config.yaml
arch: "resnet"
model: "image classifier"
dataset: "capsule endoscopy frames (Kvasir-Capsule)"
train_examples: 42238
image_size: 64
crop_scale_min: 0.7
horizontal_flip: true
translate: 0.06
targets: ["finding"]
num_classes: 11
norm: "batchnorm"
activation: "relu"
padding_mode: "reflect"
depths: [6, 6, 6]
kernel_size: 3
stem: "single"
avg_pool_shortcut: false
widths: [64, 96, 144]
label_smoothing: 0.1
loss: "cross_entropy"
head_dropout: 0.2
init: "kaiming_normal"
residual_init: "none"
optimizer: "muon"
muon_scale: "original"
lr: 0.016
momentum: 0.95
nesterov: true
orthogonalizer: "newton_schulz_5"
adamw_lr_other_params: 0.0028
grad_clip: 1.0
steps: 8000
batch_size: 64
epochs: 12.1
lr_schedule: "cosine"
final_lr_fraction: 0.05
warmup_steps: 800
weight_decay: 0.02
adamw_weight_decay_other_params: 0.01
Rows from block 15, named by matrix and row number. Rows with one number belong to one channel. Each number is 500 + 40 x the weight over its row's rms, rounded and kept within 0 to 999. All counts start at 0. Numbers have three digits each. After the name is the row's rms in percent of the matrix's.
# convs0: first 3x3 conv (model.blocks.15.convs.0.weight, 144x144x3x3), inputs 72-83, a 3x3 kernel for each
# convs1: second 3x3 conv (model.blocks.15.convs.1.weight, 144x144x3x3, transposed), outputs 72-83, a 3x3 kernel for each
convs0.19 102:512494458496470462509482500516501510541564550478531490638622574523505476510497460508525524565547503507512494492504580474457507513503511443487514534518553556537564430493486524567510475549496471473443473497478464468470537526494515534552532552537501504479454461488475485491532522512490463484534506498374429459399409406451460458
convs1.19 107:445488484484480497464458447518491444518442402572506477426460436485479468464472479424447481454465528417476532456445431522534518593569544575527546557529524508475521596529508503470456546506494473514490530517491494486425433435474501504516503522538483460452493510506497513512525518521468437474490458489447444479498488488432431443
convs0.20 092:547521529473476516450477455540540576573532609554453507422541583444518543396477475468445468498571470527503500516518505523527518435461507544478535523461510423410467537497504458423443464448459494466435471513486507602519545569573482526537382455481453426475478442420555505502474540572519493497473452449409429486372420546408478524
convs1.20 092:589524539534496478497499520465479472464485453475455472478433454475512511444512502486457524488465527505522536447478504469470441470442441520603597480506586422481517590578541507488490488481481547561488551588504524527511470504447483492464442506463417503577468542580447561607481537507558581536524571555538557539540533537491517539
convs0.21 096:513501490516486488552512500486451493501503508476464480495457549488474504559556550487567493543641568490533523501530512457469444457446411572632529516528430508470408501522535511503532509524545544543588510527554519503589505513539501540538495534534463488468526542558519536526568622701552536596484466500541536537539525491489488476
convs1.21 100:492517513435473483479507519496516520488477475487472465476419454414426477431466497505480468522492482512492477568532614544512594503472548414473494478554496546650557503525495509507463487500473557530488536518472523527489450467459470478476493493509502480547510489558491499584503568582536547563587567538532522597470503561457476482
convs0.22 095:526484495495483525548510537552516486550593542518530516441441508487502496551555590436511553512466519547503475465496492470471489463481494496505510515483432472414367439503512382472455480530468481504491479511528506521551508503458509495478477490477545515505513501482495493454492522528528537529503480463602633545500511477505461467
convs1.22 093:541535562480449488434460487409443520487467505492506514455451377451491467514523508510448457541488488497434453525483495544516534460466492470497496510540526512480485500456462564491478481444415471510544504494524540534511506563536537547538535536508504556553437487519446463476541502492525476468494477451505499394476486471479512483
convs0.23 097:469446446525520478488520534489520522468456491498513484446466450502494467571546580487536510477529512465493507523491434503478439540497476427448425444462497442488537580529578523492556591544568472499494505520483512532467445481474560539513557544526489500501480507479456473448514531521570605564575569538438449476458462530458476534
convs1.23 087:488484491493483475469455495471470473464474462496472445471422446502467502463492547430487514450472529475480529475492556531504508530503528426446486486518533545547567478499506448516490465510502502533537528527508498502499498477471474500470539533494500506520495468474478461480583527594522503591458485511530495462481472464454479450
convs0.24 090:536515509553491465510444459576495559491460509527520539616570582555528460499457440463455461630460473530459476507480481506448473467425442422429449535458494522535574456464437497515454469505459504498446493504438506523472479462438509498470483474472459479500481479515515516538581553539520518483493468440520452478550478476569521486
convs1.24 093:392506506391467484417469491503431443504442454501466513470499448513520484468459449580595486520530399537491404611603602529522509504476481490514574440489532464508589523473486463452453473475463478492486550552556515554512568585529538576596456503514599563526613567522613552534516505482569535538526528549488475487490488517456436493
convs0.25 110:527526554532521529493519533498535521491528495482484445561542556485544605504592541435546528509511562548550591566571588471499542421435443554531532520472467529513497438530528471539523493572545514532534489524522495522522543560575585592561649612614521538544501514547491502521511507499494492495511511485470484480466425485483461545
convs1.25 112:489564554484524501497511502505487490528520515542539565413454484443443457465446457557589487493537433583545472525532529456429466457436459569564534498517534415450492441497519507545530490545529441424446480501506494471487448454499393438475453524547489486472492500500492498497510476485494485511476494557489487440508485450503525511
convs0.26 092:505520491499518523514493520498547560508514515465468502478520501578583533605577512508536455537475455528513509476510557479472529509495479445491495542553537597557579512549534528546541540523505552509482501483482515518463486485423519495474559509510442453472482528534489486478495494469460489528538507542443508482533545513558556565
convs1.26 087:488480481495490504435436446515523499501462466496461455506477453504489457518507481508495521506514511535527520504471546493488522503493524458486476469516538464513565502520527546539521521506517465471483476499512524529542456443452449456453484471475443459457428440469420424426574562563480486489458471500497564547436474500449488495
convs0.27 096:511529533481479488502479449503494546545480519513472495493485482507512495491459444577562562617474495530517545534484486582476427559522492444420423516486468544516487480535485480534490465485444405422396420442421457462444542553553511531562534540518497484510508486497537528499461478479475482481521526527503482493483494454471468394
convs1.27 106:487511485554561558506504528469443476532515516525511489479517501516545530526510500572506530532483492452440437584570552536551508511508492480460478453468454449470466533467422538490476538515490486480506516539539527536539401450447470466504432450503475504509454491495555527538468469446488455458457457450496519493485535515467519536
convs0.28 094:494501497524500498533526497458481501479507496415440484481497443531465432484445422510502498474441465571542546559565472510542509529546517447444427397406429436465467514511480596553515518519499505504476517508524483496494545539526540576521560605574520502504519517512515505499499509518522546537515521498528538522555488496591527540
convs1.28 088:476485486480504466519519473484498504505494494457478457572569503516509480515509507410424421477475455458427404456439460520503469513482460500470475494487489476461453446460496525548540529512557532545593549570619542550595417394424473485478442481457521522509552530528560543538467493486456495532440461512559527474528500489515516505
convs0.29 106:480509492495521493513515486589539470509482455510511452500469573471507576419456463473504494478491492482490472535498539479461565482471550496556591484503535445489484457453447506514529531513489632538469646596504656625547450476491466463479488518535443499483458486479518511493459510543484523519479495503519603626499569566450545579
convs1.29 095:567517507603545522566519532494486497471493485477487502448457472450507504464509509538545521550540523519530527526559508491496460439410437458501479450491464456480475488503452472469455491490500515483424488454402474435432579607612517550568475494512456486483459516499474525527520547552505518502508524486404426558377413543357417527
convs0.30 098:507458450502466476506480505486477480498488481473478478431429434449533588470539571453509440435460388459450412463487446543537495521555484546535495480457473493465440497480535498478469570583660456480497485512536541562567506533446450465450594593558547570586543567583539534566476489448485486455504527504544555489535519523574564527
convs1.30 083:554458446514440443496431400506511460493516461509522514488435429537495460553514472467455453493432442477471465585497529488436501530492539537513534516491513499499544473542500456498497446449467521496435529527500571548519508472485495511467519499504468474475424437420441439458482489531506565582501557568488459483456456493496485507
convs0.31 110:447476528457467477456465465521530561506491519529454529460461510516479461510435450536546516527469495511505470485488464465486498456532546507494461511497473499497454539527524513495517502536582423457442441469447448474428521577574469555572491540526454492492513546518512538503496470493480504513525507474460446446444432459416418452
convs1.31 128:455513544470451522486482500515484496456446458475490507483502489486476452449439414514532533496512520524484514447495482503521528503524519530499491519481447536484431447477476456521558478531588508531489539565526530559537616632629541548579481512527469445456454439443454441469495483449462491455485519505555511531478461505505484517
convs0.32 100:549498506542507480530505477533525562510523550557540460526574533464538523434507490501554479545530514547514476451488474449468545456496590451495511442490550424491497500452449521451494545436503479512521482474512477451478654627580591539489506472477464477494452488524471460496490471474503485529477520567470410477489446491527527590
convs1.32 086:491415499425405545477489565522491454488505483439474489497459532483449517465473514562566540555542543535514523440481580481499549531508538495459463449468473439438459554581505501547530478469447480516531464495526464479507469466495481513489493496511513518523522499517516499478449431421410464468438450448499527482529536471532515516
convs0.33 098:506525509525503501511515489482534473483470401431461420504532520447444460444485526513521531473464462516480480545483456530459448465375467471471466410446456497469464492471478506481486521438427513530522535538529452482479475437469475459457484489505519487498516512483554509500462463486444479507459438451488439532571488565512519538
convs1.33 104:493503470530501459486467432508469481509483464430448449480465479471419435546503523521555556499543542458510508546514516514500503521493504559549559535499507520469454532541509615567491542505437465506561446478534496529590517551559518522526546552553462450440484463461523498497550551506473454424449466489508475447521477464504479453
convs0.34 096:453469460481487504473479487557517397559489435527525478494457435483455434430435491497473515520479483514542530508508475465493468419467468493524577501492505551530503483516486526531523502458500509507550512529561510529556406441500481416514502469514490489498521502476523526477446547547445495567498481516483478506476487545405445509
convs1.34 084:534501512496524529579578579443453544433457471499467462481483497524529587535513577512522514464526528452483488584564612505510571434473533540570557555601560545563503531478498483468521472462524535530595498474522474472533495528530408470516473500530567541572481499570470492540588621627538532582562555552509532549508508517500504508
convs0.35 109:487498489476474476454459431482544563455536587482490536482517523429386386442422369511537474560577547537546544574544541538530515459425448529509505518490493545548506571528454492494449497494436499489488515489517528523516580512462486448426486462466465442457514548517516536539599565576550566583508498503432436413465480444500529510
convs1.35 119:557513539483441453550501486486478483506534540516538572502512510489481462481479495512494478481483468437428416495492472500492469474477486551527522618599583520506508407450480524525506437479497459482502502544497511524504508480441474484463469466459445472456470476497538559553495548572513563578541561585554529515524496499557503505
convs0.36 111:526499504532515513494479475516452476484502503496525592461452393580550529577507477496510495589565536526515487479500512513524482495510509507568589515544555469493531455396424449446409532540469552560553504494526483510515427427441609627643503527526501480483517493487464482456520528533491462469453458410532543566476526519480524492
convs1.36 108:504479469536540512534552551474471497519527518549539475472435427520511462479467402522520448518463417503505440469489521485520533443498536492539543478491484392414459505558576514529552518515508471495475511514505451454480496469468443449437408417422520497498497497483496501506534536533462469481429469483505516507471528493466525516
convs0.37 099:551509482536500508487465464517584613464489496464489455450486519555523490519528471544484520555502548550528573472455471480464423429425405448474484442453452509469426497474470559529459554533525471472478478505458467491441420433496474496475476498463486472472489492467506485455441487511442490523481514510555548485557556510525523497
convs1.37 105:491499458452489511552554580502499482509489508393401458477522504497515491553536506565533505507525500509455434465530528494521458512508480541526481501492461471456456472425448498452446503467460487509499494532578456496538478486461479492499498511513464448466498485480503512521504461455492459454456423444509458462472443471457441463
convs0.38 089:524558578481490544480502530489473522520452528529498476511432421458443448527492428540589520512610505543538533462474431495515435437415351540561484536504458506463469483471523459510552542512579543481487542491506534483468445456517459525540459531564437447480458491516514526561490502510452445458511466466506513526488523536442536535
convs1.38 094:531451455612515490601501520477509536475466499463487528508490516517502540500514505470441448523460490507461486560544561535486514440446476519480504470445499497455503468496522502509513496517541504500494496497500523473487498508461506512456489500465590566603504481546490495514495513517509532562504530527541533481459465465441473458
convs0.39 106:489511505474489498485487481438504522456521558467503507519508529559492480546515494564536471466461497499494530544516501517498503467479480488509491475487500553528521514573543514571513535578513517515527493508529488486527452446448436455452469510521461444480524546534516500509480507533486532516475481474515502482547483481546516535
convs1.39 111:441483514397456467497500511456447472453462468454481527471455439435439425474460457501494522467516561458473524592515481556492460517486471579634605457486503369438409427468503553516502532541530557466539559489527572494505525497501485467449540512502493508515466461473510499507537539518417455435440423404516580580467527549527562572
convs0.40 100:489479450494514490482494464504544583500510495473462418465442475418452426549519483496545517529535547538531516481484485501482521485516517564566563499506520445476479502504504538503433514473485504485493502473453533484470445446423523465501537487531497495546515498520532485494458449466530514501505489492480531560480505518465448490
convs1.40 091:513550514544528474524487478483501531481529491491538513491450411541534558498508531517474471502460476506492514426425466450485498498468474508449445489469451506452398415448469414445419442468452481469494519510522566520509415414417495509469471494445552567626507536558522581591435465455439466455475482463564574490533568528457499487
convs0.41 092:548559512525504484526493488461524515474555448454482472536578506484490447471447444517471536441460521499517541540498518558524540549511458482505485489521519480514515399510531473506511573542569517498529511500534557521556458484482487477541501524577482490503478480474467460412550535549531515559527511479426495529521501547510530502
convs1.41 076:525530497496484461430415464489439422518505456483503498529533548548549525513463456503471472535499507502460441502480465528502522514464445476440442446409403513538494551498505574545529532521505457411412469443429527504474473472483498523528536546534544539516506512483519469456512459458470472451461459445481512515528557545490494520
convs0.42 110:518494480488493507459462476502504507458471470477508526501512494460455463565583531512504488512528479525496462468475476484490453510454419461487486488482506517507477408449469375450486460455506517506554436459447410453459441457490406405393460450483521544506517500489513485494499522473523539509522524508510513524453446438451442449
convs1.42 093:495496528495501538440434476442422420474456444428431451519523479468458445548500465534490488553519507520505469495486440484470447486462402540540529523549525541571516575517527584550497532507492527512497498495515485494537544521522574543567554548542504482474512487448475476434477475492476457494472462482463467483477499511492500497
convs0.43 102:581484504497469525456483485486519474493485551560487478409478578448453508437434513566497508513521474513477490504475517512480499531467438488425419485453436496465465472507491500518517550507496496496458529518464512490459506447415451452474478526539508491527516537503485486490464514527540560530541519474620519470576466469526450421
convs1.43 112:493481566429474541396448563467447472470458512474451550554585582530530529535508552514532568506517573486496530561538486544543515541526511510530504502502508504503519524479443568508485562499480546499497503487478529504512451486447477485481517487460533525530496488490497512489538501502470478511468481492591549485530456414527452407
convs0.44 092:503481463545497498534492494555573550455487502521484521459434423512468495512515526427552498458531511488514588436463450478573548477504489481494444455432400519503499556549506494462468444425467468433453521520505517476512545528495478456475501475484564597590510546537464470476427415450513488491617588598470473451532489551509529531
convs1.44 083:545499470514462459485511499455514540475521543479554581493429462537514507532531495501512511513441488527453495555478542476445505514460460467437456495482456518536481448477481447506503470489504485560533507536527491520527441485429461490456504541489491473520483450515588562593518490527475443456439413403533521512469497506497518536
convs0.45 098:459475469465497493451480462498492460501464467492479493497561524546573589606623600533442495555560519520531534558512544510495527470485509591525500551503492503430425476454508515497552541493522488457478500464454515474446466500490479528516424458498492473476524529498466481490524506497516495501447447438526555549549563540553549484
convs1.45 105:492556572460497504500518493512515484509448456488431422543552538470524515451478473456488515504510537526523558438490484517539525465481510432431457461463524524541588459470458470526508467483490487446490502489542494463507466465492462460469529517523525494510502501475506516497472446470481507566539531548493537479541559471513514454
convs0.46 094:523512487542527495564517483496517584571553639456515570534499439526510478565503451484478403462503437457506537515467453507447401517465433531500513492459495524496479469455489444472506479482510510469482527496501549499465487440483510480507520494480471474505489511519518543561488472447491473461539482452534524591506573575548547526
convs1.46 100:573610576433485448407457431477491521535546579553555584525523505525546522474530515508503495537493497546515537530508430536525485519496483479478476538554494560546500442459464537554506478442432518554524560559528501532517480459433482484437498489463499477449519458463541573534479461448480448455485467506534494479499439471424407422
convs0.47 097:479483484462481478442440471495479543532512529552522513589521478531449396634511442487520491488486513464471503479494476456489502475476485474497533474499523521562573496475460526513505463493547399469442420489483451480477477514510467526541551525546461439426495448451466465470475508495464515535452497526421481462428447477357413452
convs1.47 090:487524525479519534478501529481497509502538506492491476456482467464514501454512489482502509492518515488527518515493485501508501544534539491539530482522507462488468449502500459529543471515551499509546511550551502515485474515524472505496484504508461461465550521528545534528592600560542553509501484418503490488485463457492454502
convs0.48 104:500494466519508500498521514494440520434453475447487514562533515536538494508478446603596560535510542515496481454445447524477432552516477449478432527527477561581529541545536475493481437440422430478526459492516494468489554563533574563512576486452460439442440430454452454476500500440528491471472480499554531471523532454566570498
convs1.48 098:449437494455426477497494504518496478517494475524507502444430493478476523513483537495461469467423443490447445389387370468468444486473424439389380505454422515489490530510516525518507533508472500461466490475466444434478477518516452460460449440403542560594537537568531543573431450414411414398439437433507526502503515476473510487
convs0.49 086:540542542516502509501509555479471423426496500395462512422414441460424411501450484513409482482398490529506540499477460508504547555511500501530464493494435466499431509522497481501485520510489480468499519490488487483510476417424553444436567521502435476475451467479472487485494501534491532498438485466377459500502533541568516552
convs1.49 082:619604551564567521540545501487466500512527540581602635506538543542548542495511504553537507553503474525492457423431414442411416505482458501542529519537494508489466558548519579542499559550501439454516449483522460448489543551508506502467525520485504527520489485466442447464522509473498502462492480473478458500471488470490485451
convs0.50 089:534535506531506472532515533573548525458542535523554533535528565498534524555482509505544545661513574586551550508526489553520544567559562480544524492488501508490421408456474503487473530514479545517533530531528540503565518488532476447474550448440536547564473476544509521509448490476499501481547570542622625634536526553551489559
convs1.50 087:494495491471463535474448526484473458502425472470477538510534515534539567492523543532535484516570479562577552648633620566516502540465483488489546483503466493484462501495510462474494482488475505509551495528564450497543495508509525539541453502522530503502524481497563475476512520506555486483564502499436497538407476494394424456
convs0.51 106:528562501557550498536499493464481470415449543477512544501508473537551528522546563499518529500544505473476460433472500497526557502549558527471477536511506499482476494453484521447468508445454531557545511539530489503526523506523526491458450469485461476471476483495482488507506546537490516504510489504448488470449506551476532582
convs1.51 108:440460513504493486561545540488500435489509468544561517467451520466467520495510498506454475461406446545461484450481502473491508474520524511534533518503516525509503505537507476509489538517476527522437567550465533508433510484501512482474524541500466506530483528519482509523444475493532534496514507487488542514510554530445537539
convs0.52 097:510507493498518477504497486509474456473518443447462446467466421538537476522524539503449490594517536549524503558535492543517496486480486574530553513489514504500514472480459508494465485457463484499524505476523497454548554502525543480480601538548481506524503490495466482489464505499502524460532535476524537450506530495460484443
convs1.52 118:499492513448499485451447480486494521505455456481427403474501489492484483497458444423418504422447543408452544528501531530512521503507545443476495479488516424470466518539557533528503498486458503412452519430461518450454470472468466462467486488493554557537509530502509523519379437460434458486601569584508562613480522575511526548
convs0.53 092:489511477440467460417431463450473499403474510492534528499504501477470488450465486482517504492524507497497507474473437518526448511486476506531472532511461533500486493455501491448471606560493539483484512480471515479456564585588564594548531539567516468481576564546577561545464440444554547535570545561501540530463501515466456554
convs1.53 085:450457476535524528659601592466505498488493508494479504551488498524498500515494478485502548509519541497476488523527562491487515461467499450461457495475474497494523472444421482480475488493485493497504540530516551522520493421377529492442483448432463432491476440481489471501490491434504511505534537536500492458497484483477461462
convs0.54 098:533508498530512510542533505429435534501461457461415514522475428550514503637562558484572561490577547529531482493499527433481462457489463570520467496470410514493418491485495507490530467467486517490469505475455491463463520532523476515496478517506494538549485487493518506489486523489509513481468523515521532546482496505466491505
convs1.54 101:502495459433462481476485479473510465478511527501519558528509540472482487443452461539549532512476511438457461528530507502509495471455435405437502412462509478516584448473519442464505518493467527507488555533506564567533496515550485489511488488478480491494490511514553561584536561564579613636541576569437431520494497558491506555
convs0.55 106:543496505530493485503495490541517517477492500466425419425461487510464527484470523501508510476479489482507511474575640480542615436447479417458439401441469416425447541516508523555506509506520520547513513533540503512502476512536509507528545554604502514507535528549499520535464511545479505526499478492511502511543549575473534562
convs1.55 096:454456463472511527452508505440491469452480485506519533470514488509550500552575550497504457531545478488526460503518499446458443411428483477484450471506507461468507428394419415437447401437432492469444466512478461488511415438450488498498437439481522493510462475471466488484466466469460458479473461491444466473452479514474492539
convs0.56 094:505534519515511494517496478457495536531552566520493496502536520520542468505510496528596445500544459546548544548545475546500457605526507513517462452495477525510476474435462480467482512530528432452462459474483461443483542538467446454439444487505505522511479502499463463463616559548575542548547513461487489452521553470650615513
convs1.56 104:459449471409445509438495548433448482470478532502509549501464486538499489509497490490454460500457439605509487546516534584520518565520488533500511514549529561571514430459429451487467465488501500507477520513499510532502510493490489511496484506560564527527538495505568515524511536524453478483516513506544517533488487499507480470
convs0.57 084:476457464511508482525505493525532563560536623488459466558483459496511508508536501469534513439564486526515485480489439569540526481506497453479530459484537462500504467497470483534538457508504478492505496486481486496496505528499542545510487503480526512561504509524455481481463454520508528581477503508515461487494521509531498512
convs1.57 077:426474539477490581528495557482537501417515498438533522557477519540534537485515508489463505512478524508475537491518518518506525474464499489469501468477517489449460505489502439480499509477541526531502515509464483458409484455494536504526534514520508523544515512562533525555544503515501504488436437401484476458485481467479468452
convs0.58 100:507496493458481507479447450423503510477471465448520521480452432449501519401421445481469401486492453462467467498515503501470526428438448450470479481492526536522486421427433507491429504488463477508531504575559504557552521517447609569518518488444483461470487502495468446459547512483476489494529537522533496498464430494414482532
convs1.58 092:565564543513511490523492446471480506502501520469480528511503478552555534643654619516485524494475533473473510478462434453457445533534491513554550542581553482483466428443492585551547511471506554505525555512482569536553539505489508510501542530505485529544506545540462519516502521530478441443501497481551592607517533579555543588
convs0.59 101:492513506456475505483481500439449442484487422481466429611651617417479546368419423481475470523541472490497472463477452530547500534507455519478441510521506523501506475506504415438416484485442479486459497489455526514510526528514511468382462408393449457489470444456525503476478471476545519560531567604526488508480436437454497462
convs1.59 092:440469508457498512502517510445464504531511523492470490480434415495449455579577553445432477457450496487484500478464437483529498550573531502476468573532427471467421522481412494491511469469498410477427503515471532570470587572504614559489518498479480457470517487485499495474501503515525507473487506500519477463495486481487479534
convs0.60 105:501489533526522547474467529580595584578640567549572522506553532458455508376420464487528552496495522510509484559573602507510495521507460454490481515502513530502508501528578541559569520513525461487507488500501509513503393419450440470448501504495479463433515497495508504506526535539479470479495482488521493453479446437512469481
convs1.60 095:472478454448475473447451477473409461447449476486485508514499475528502477490460445527500498505450453575490477534498493477437411479394395470500489457481474442455473487508514489496522493507522439481515477527561507511536467496474469493485483501481510516523472476464538502517455444474470467461452455430481489474493529532484511544
convs0.61 094:477508504490510485449512506557586621513507541509496497450538611448502552452491512528556498554633500522551536537513476534510419555450374547564599532551569530565563488490478557517454486453457459481499480471488459475509523539481545562484564587554487511511479499519505545541545564544588563556618600586526480433512477391501520438
convs1.61 087:619463493567472464561476512523476493473473494501499510511496497542553541578525518521498494457434476460454446548547606546514545524483491489526486484475457419504491539543487456498466489484468578516490544481527546492506453450416486471466453448444378383421488487505565551549437428479439464447455458432460524632493530567469511528
convs0.62 095:495451509493455501507507555435441458447486473513472480577572572558518517665576606514502511565532495493508524529491476520479479565485463496531524531539458459508490524565627559566579550614623568506494538510461554538502491501510459490507450463488434461465477518476528550511488480517441430473484482522513480480496476481462477458
convs1.62 098:468460431510518487539513484525507458500467444523518492549553567503522520403438469486485501477482478500496491499502513483487504518513507516523515563517509558496499472472432494449435501463446554531525531493507502490503439452458514497476469476461440477497455502526495532523491459417550518508545532537461454436529508512504491501
convs0.63 093:504490502543525541544516527527544482461491458418453460432470466485513524544565521494523568431619499511570534519494483539540519567587544467495499552548565447490507499512515565579542537510516439451481478481525505504501528513439571574512542580529488504513487476488504520541489470450498514513415452493419458513489484507452478493
convs1.63 085:509465455538496454589534499470500513456476523518523572415421453477494472447493474424430525448409534417439479535511529526484502471437446514544577510487541464501505496486459474488460466504479478536545466503462470481472496505478543524534535504532473435487547484500516510501433447485463500493567529538451447461508495507501526538
convs0.64 099:535559520496524504503552471448526536488506530414502492468518446481541507461456493526457546494477512480446450500427446520482441512425440431468476454507505528509503523570450522590505472514451525483567539511544526483512455422454513485510478424501506496480502503473434451495524492516463453461447442498556489479591491479495463583
convs1.64 094:529422418521472403559513435500502542515550588516543547518525512441487503546518521558526504507539458472545432568528531503513489550549475538571534606529543524545531504455480557479536532509551488454462470445467491466457500554541517533494509512467586589580554486469508490446559546558511538518498480480463564537474507542431451513
convs0.65 105:501478512493481508489471467568596454469482400486451434608559457575477433520485480485469513473502558508544563576526492533540496613524523473466493561568508566548500483490484402476493443497497481495481471487541475523553553548568406417455375401429490495481508536498494531514455422456473481477527522506469527521555530510559504429
convs1.65 107:500444459501453439467438503490492565499502592493461597436503482440501482492462465552561534516520512516547472476440521519467543476482532518557453556575552520545492505454469552509508536567555423434542441463561435444509530558535504552534503506463463477534428475552443487535523491458464485473535484509521594588473500466490522487
convs0.66 102:506486479504483455512461424555539502553545455629555492462499532475475492443462495506530515525510505481493505444437479420402491516502517476459503513540553562576589707629592533463452478415378479486550475497553479525541511503547395440536463478525457457459495480465502475460539518499538523494498504519542547513515517481599569482
convs1.66 110:576583600509517519484460478442401379466469434431480494454456469455478497502521534531515409536522389560534408423453471458512549440507519487487513445471486467482470509506515471487517468545567485469488479452464500477488434448440435462442455451465472431415471459426443447414490484481473481485465485516439441464418439446431449477
convs0.67 099:564519528527523519518516525407409432475520561497538544425491468493520511463452501461480461498459455513470499536536537550517513535532496539543536474507515476531512455408460458459481478450494512472466512461459530486488495461498581540519612569467506516547487467481501464437422476516460501546459498548526547529488518472535527454
convs1.67 091:470532493543546486565566495508542519478494510441444430473477510484459462454473448455480461477503485477518475424413474473435454515471459533523543544537537477471498444465479490511497516552547557558605519536542475526530560541472538485427489499515515474506461459492513489516489533543513490479511513532538527482503480453497488504
convs0.68 093:497480518488490521547561515484491489501479491469543485458477538529551544501502493504490482460477520488523542515493460554521506563568584449519521459504530448464458472474498460481509495474474469439395454442473481474518493486499449455460459465517498498486510505510471485493466469477567545519502507519452507476499557478522529537
convs1.68 097:544515552525508468494480461527489492501467473467458442579553510524528509506485482482488512491521506488486453510490528489484535511488505477484500481481499484516513503484503576569548498527523525529534578559541542523506506511504494513538518490497392431443429430411450468490432458445442493484596637653485493486468473447504499484
convs0.69 107:533493488520471484457427451503489477474486505535561601459425418541487490557524514499604636493547563520553569561563526563506479538513458607596587545506484522493482541484475550511470556548514508507501508547508468507515507506531504529562542546545443511533507504509520546514515487472490487489472476453531526496534501561468467567
convs1.69 087:489461510468488544428466489536507499536493486525489489580547538495488523539518486439464483469450457443420472459449431482506490508500502495472532480430478448440479506620564489549536526593539498497452486480462467463434592529513550506531453469476493512529486462495483462509471451469519481479465435432500472460495448421465441434
convs0.70 097:477516540503515518477488483510493453542496442524531441512474426498493418490524485460583530419570612450508519471474432528434434556529501500524567519556590538548555556497498535482461597578528555469478530466472518497474433445440384440504482503544450441474489502518483466476509498475518513491473492508488467526480487454538513465
convs1.70 098:505501444555499456477438448468470487481485508513532600490467473495450424532508454560555491524534495522482471572522558526491547461456495626574512564542466539465457536497511521520510500525503463451457488506482450476492468536513448514501523527484511506516393454476410440469547523543532480507519516495498538543450517579401481576
convs0.71 095:526529568499509522456489507477457446552563503515464433570596620536574586463500470465484450499428450517464442487526549485496566491518613575560524564554521572547493549516573529517524488454462486461469498487518534555559563522507509483475506452476477478501469498501521511497567530539590595579539527550423449452440420488476469538
convs1.71 098:556551543510513481541550532550503475521485474510515496487510480523492505549558609483492490517499497502513499465480473462496500485509527502426446494453458401371405542481439501490471513540503446476479486493490448481508491509510456459467488475485501507503510529530517495495500504561484454516524466514444479472458463485385419447
convs0.72 091:509501489498515484445459444521520526413437493477470454444416462541485477601485461421479464554480479508466465553538571535525540469447466582577515488465420463435447535541534469494498550561519505415464527452538582502541364434408504596580488530521504528553492503484473486493592530552524498524494466489520511517503511561447512521
convs1.72 084:580537534576559569569557518454444471472489512458501564495499490408437452417474476484513513471507538476508529570540527494509474451420445535593569534517516586572547472492494465449462418402416571539484527516447537523468476462432458468408458475453502521527450455484446461519511528519502520507461473447522544591477474510457483533
convs0.73 102:470482497495521494506517468476492512487496514491502498497471487506603598487548569499504509522503521483450462520526562503485507546504479490543504494531501542552503462463493428456497467441483445451429471453463514464467456465487493439454437457462464472486457491502457453470542534502519492497490479494512426431575519463613566484
convs1.73 103:541539526506518522451488513415377388461462497525539586424437421468511500538573527521535590515497523492487512464477454528512482531525522436472508447431469490463466600590586484473468546495488547511501574549537538506526490493465499485483472468457438488527479513543509536539509501502482501471464468445448444468497473476492463476
convs0.74 099:472492520485515518488502504483491490456486530512550484657567592597492534605500565480541486573482478520517515514505542483468498548532575445452464471490525451526565511558528489492510492469475438477474477496529475458546547550535523523498559555531489485466479479455516516485518487500547492517642586591589508418559489428576506469
convs1.74 102:448460473445482492477522509506515515527504535508509547345447402420462471443466454499545534475508503475478541489501464529514478496486438501491531480502518456454482450467517452491558456463498452452438510453450488450447477455472499500483435430458543548485521526468527481485527484492532483457510494428510477523522545535506506529
convs0.75 108:498472441476457442433460463469511474455493472518495473475432391531423403561476435491511526471498555481545613498484494486525567478502566487467500432496542411514578472499474504465470535539512559535563517482511484500524520494534528492481494452461481463454533515482532477447513486459453471459438512502591495424531448483462478524
convs1.75 107:486431458527519471558512496465465505488536550529532563478467442536529491537509476567523459540492455524451407570563602489535556494503534456484479501495480536534443507480531535518594470500544476521509473567504457506450531474458519510479539528492472512484474464480506498496547505525534507490556499531433485542409496550434521588
convs0.76 094:509497534506477492596571533444462518455462523499510580494535493452493531416474497593511519506510566501504557434444437483461492451426473517479461478489467462478529488489481548516509493506450456473483483467467533483420590585544497505488611559512479476490463480457471487488546527508472435447512486478482475481541511508510508536
convs1.76 090:483470511505509528507531522466485488500503521511553582501521501491487480529534478487506498453480478392443466486490530478473494459446437448491469450479480466498510522475462445426447470444450494497500479510489480503493558551518448454497426437432513489468490469470435436448509487474535535505511493481454471462470482491503493520
convs0.77 112:493510502477493492493507494400487475421459479406437448467428414492489501548534518531514500476468440513513504399380403490472414544531507527497500537534513508511503430495519418482521465495522512555548541545538529496523430456500467464496491466514471482485454456485450451485574560538546521502530541524440412480477463464507570541
convs1.77 108:556560553569559546568519486513490481530530500539543530511497497519512488540547536529484505498476527514488480447434438429438410480475425490526531519553487461464410508469464428435410500513534419430456506516505477495505623617585552558559565548548448460442510533501478492494529518520536490502498488499485509562455480496469469460
convs0.78 092:484488491508485491517519520495450468530561518498496493487466471477460503470487451496527523551551500519534537472534493491443480456506511553559527497510506490483505403415474453456473574549531492566544505497513512445437465431417404416431469482480512518508480463480530549528470503541458443493500499517499451524460469475520527461
convs1.78 078:482516511517510515526516512468465464467454443462429450578460474534528537522502515494536578521531556536535567513476500503512495523509523509557577504509491504502523516503454510472455498455461553451503538497514528463465482538554475499480420473444494471494529532511517478467446442480479489505481510531497506449587572498516527507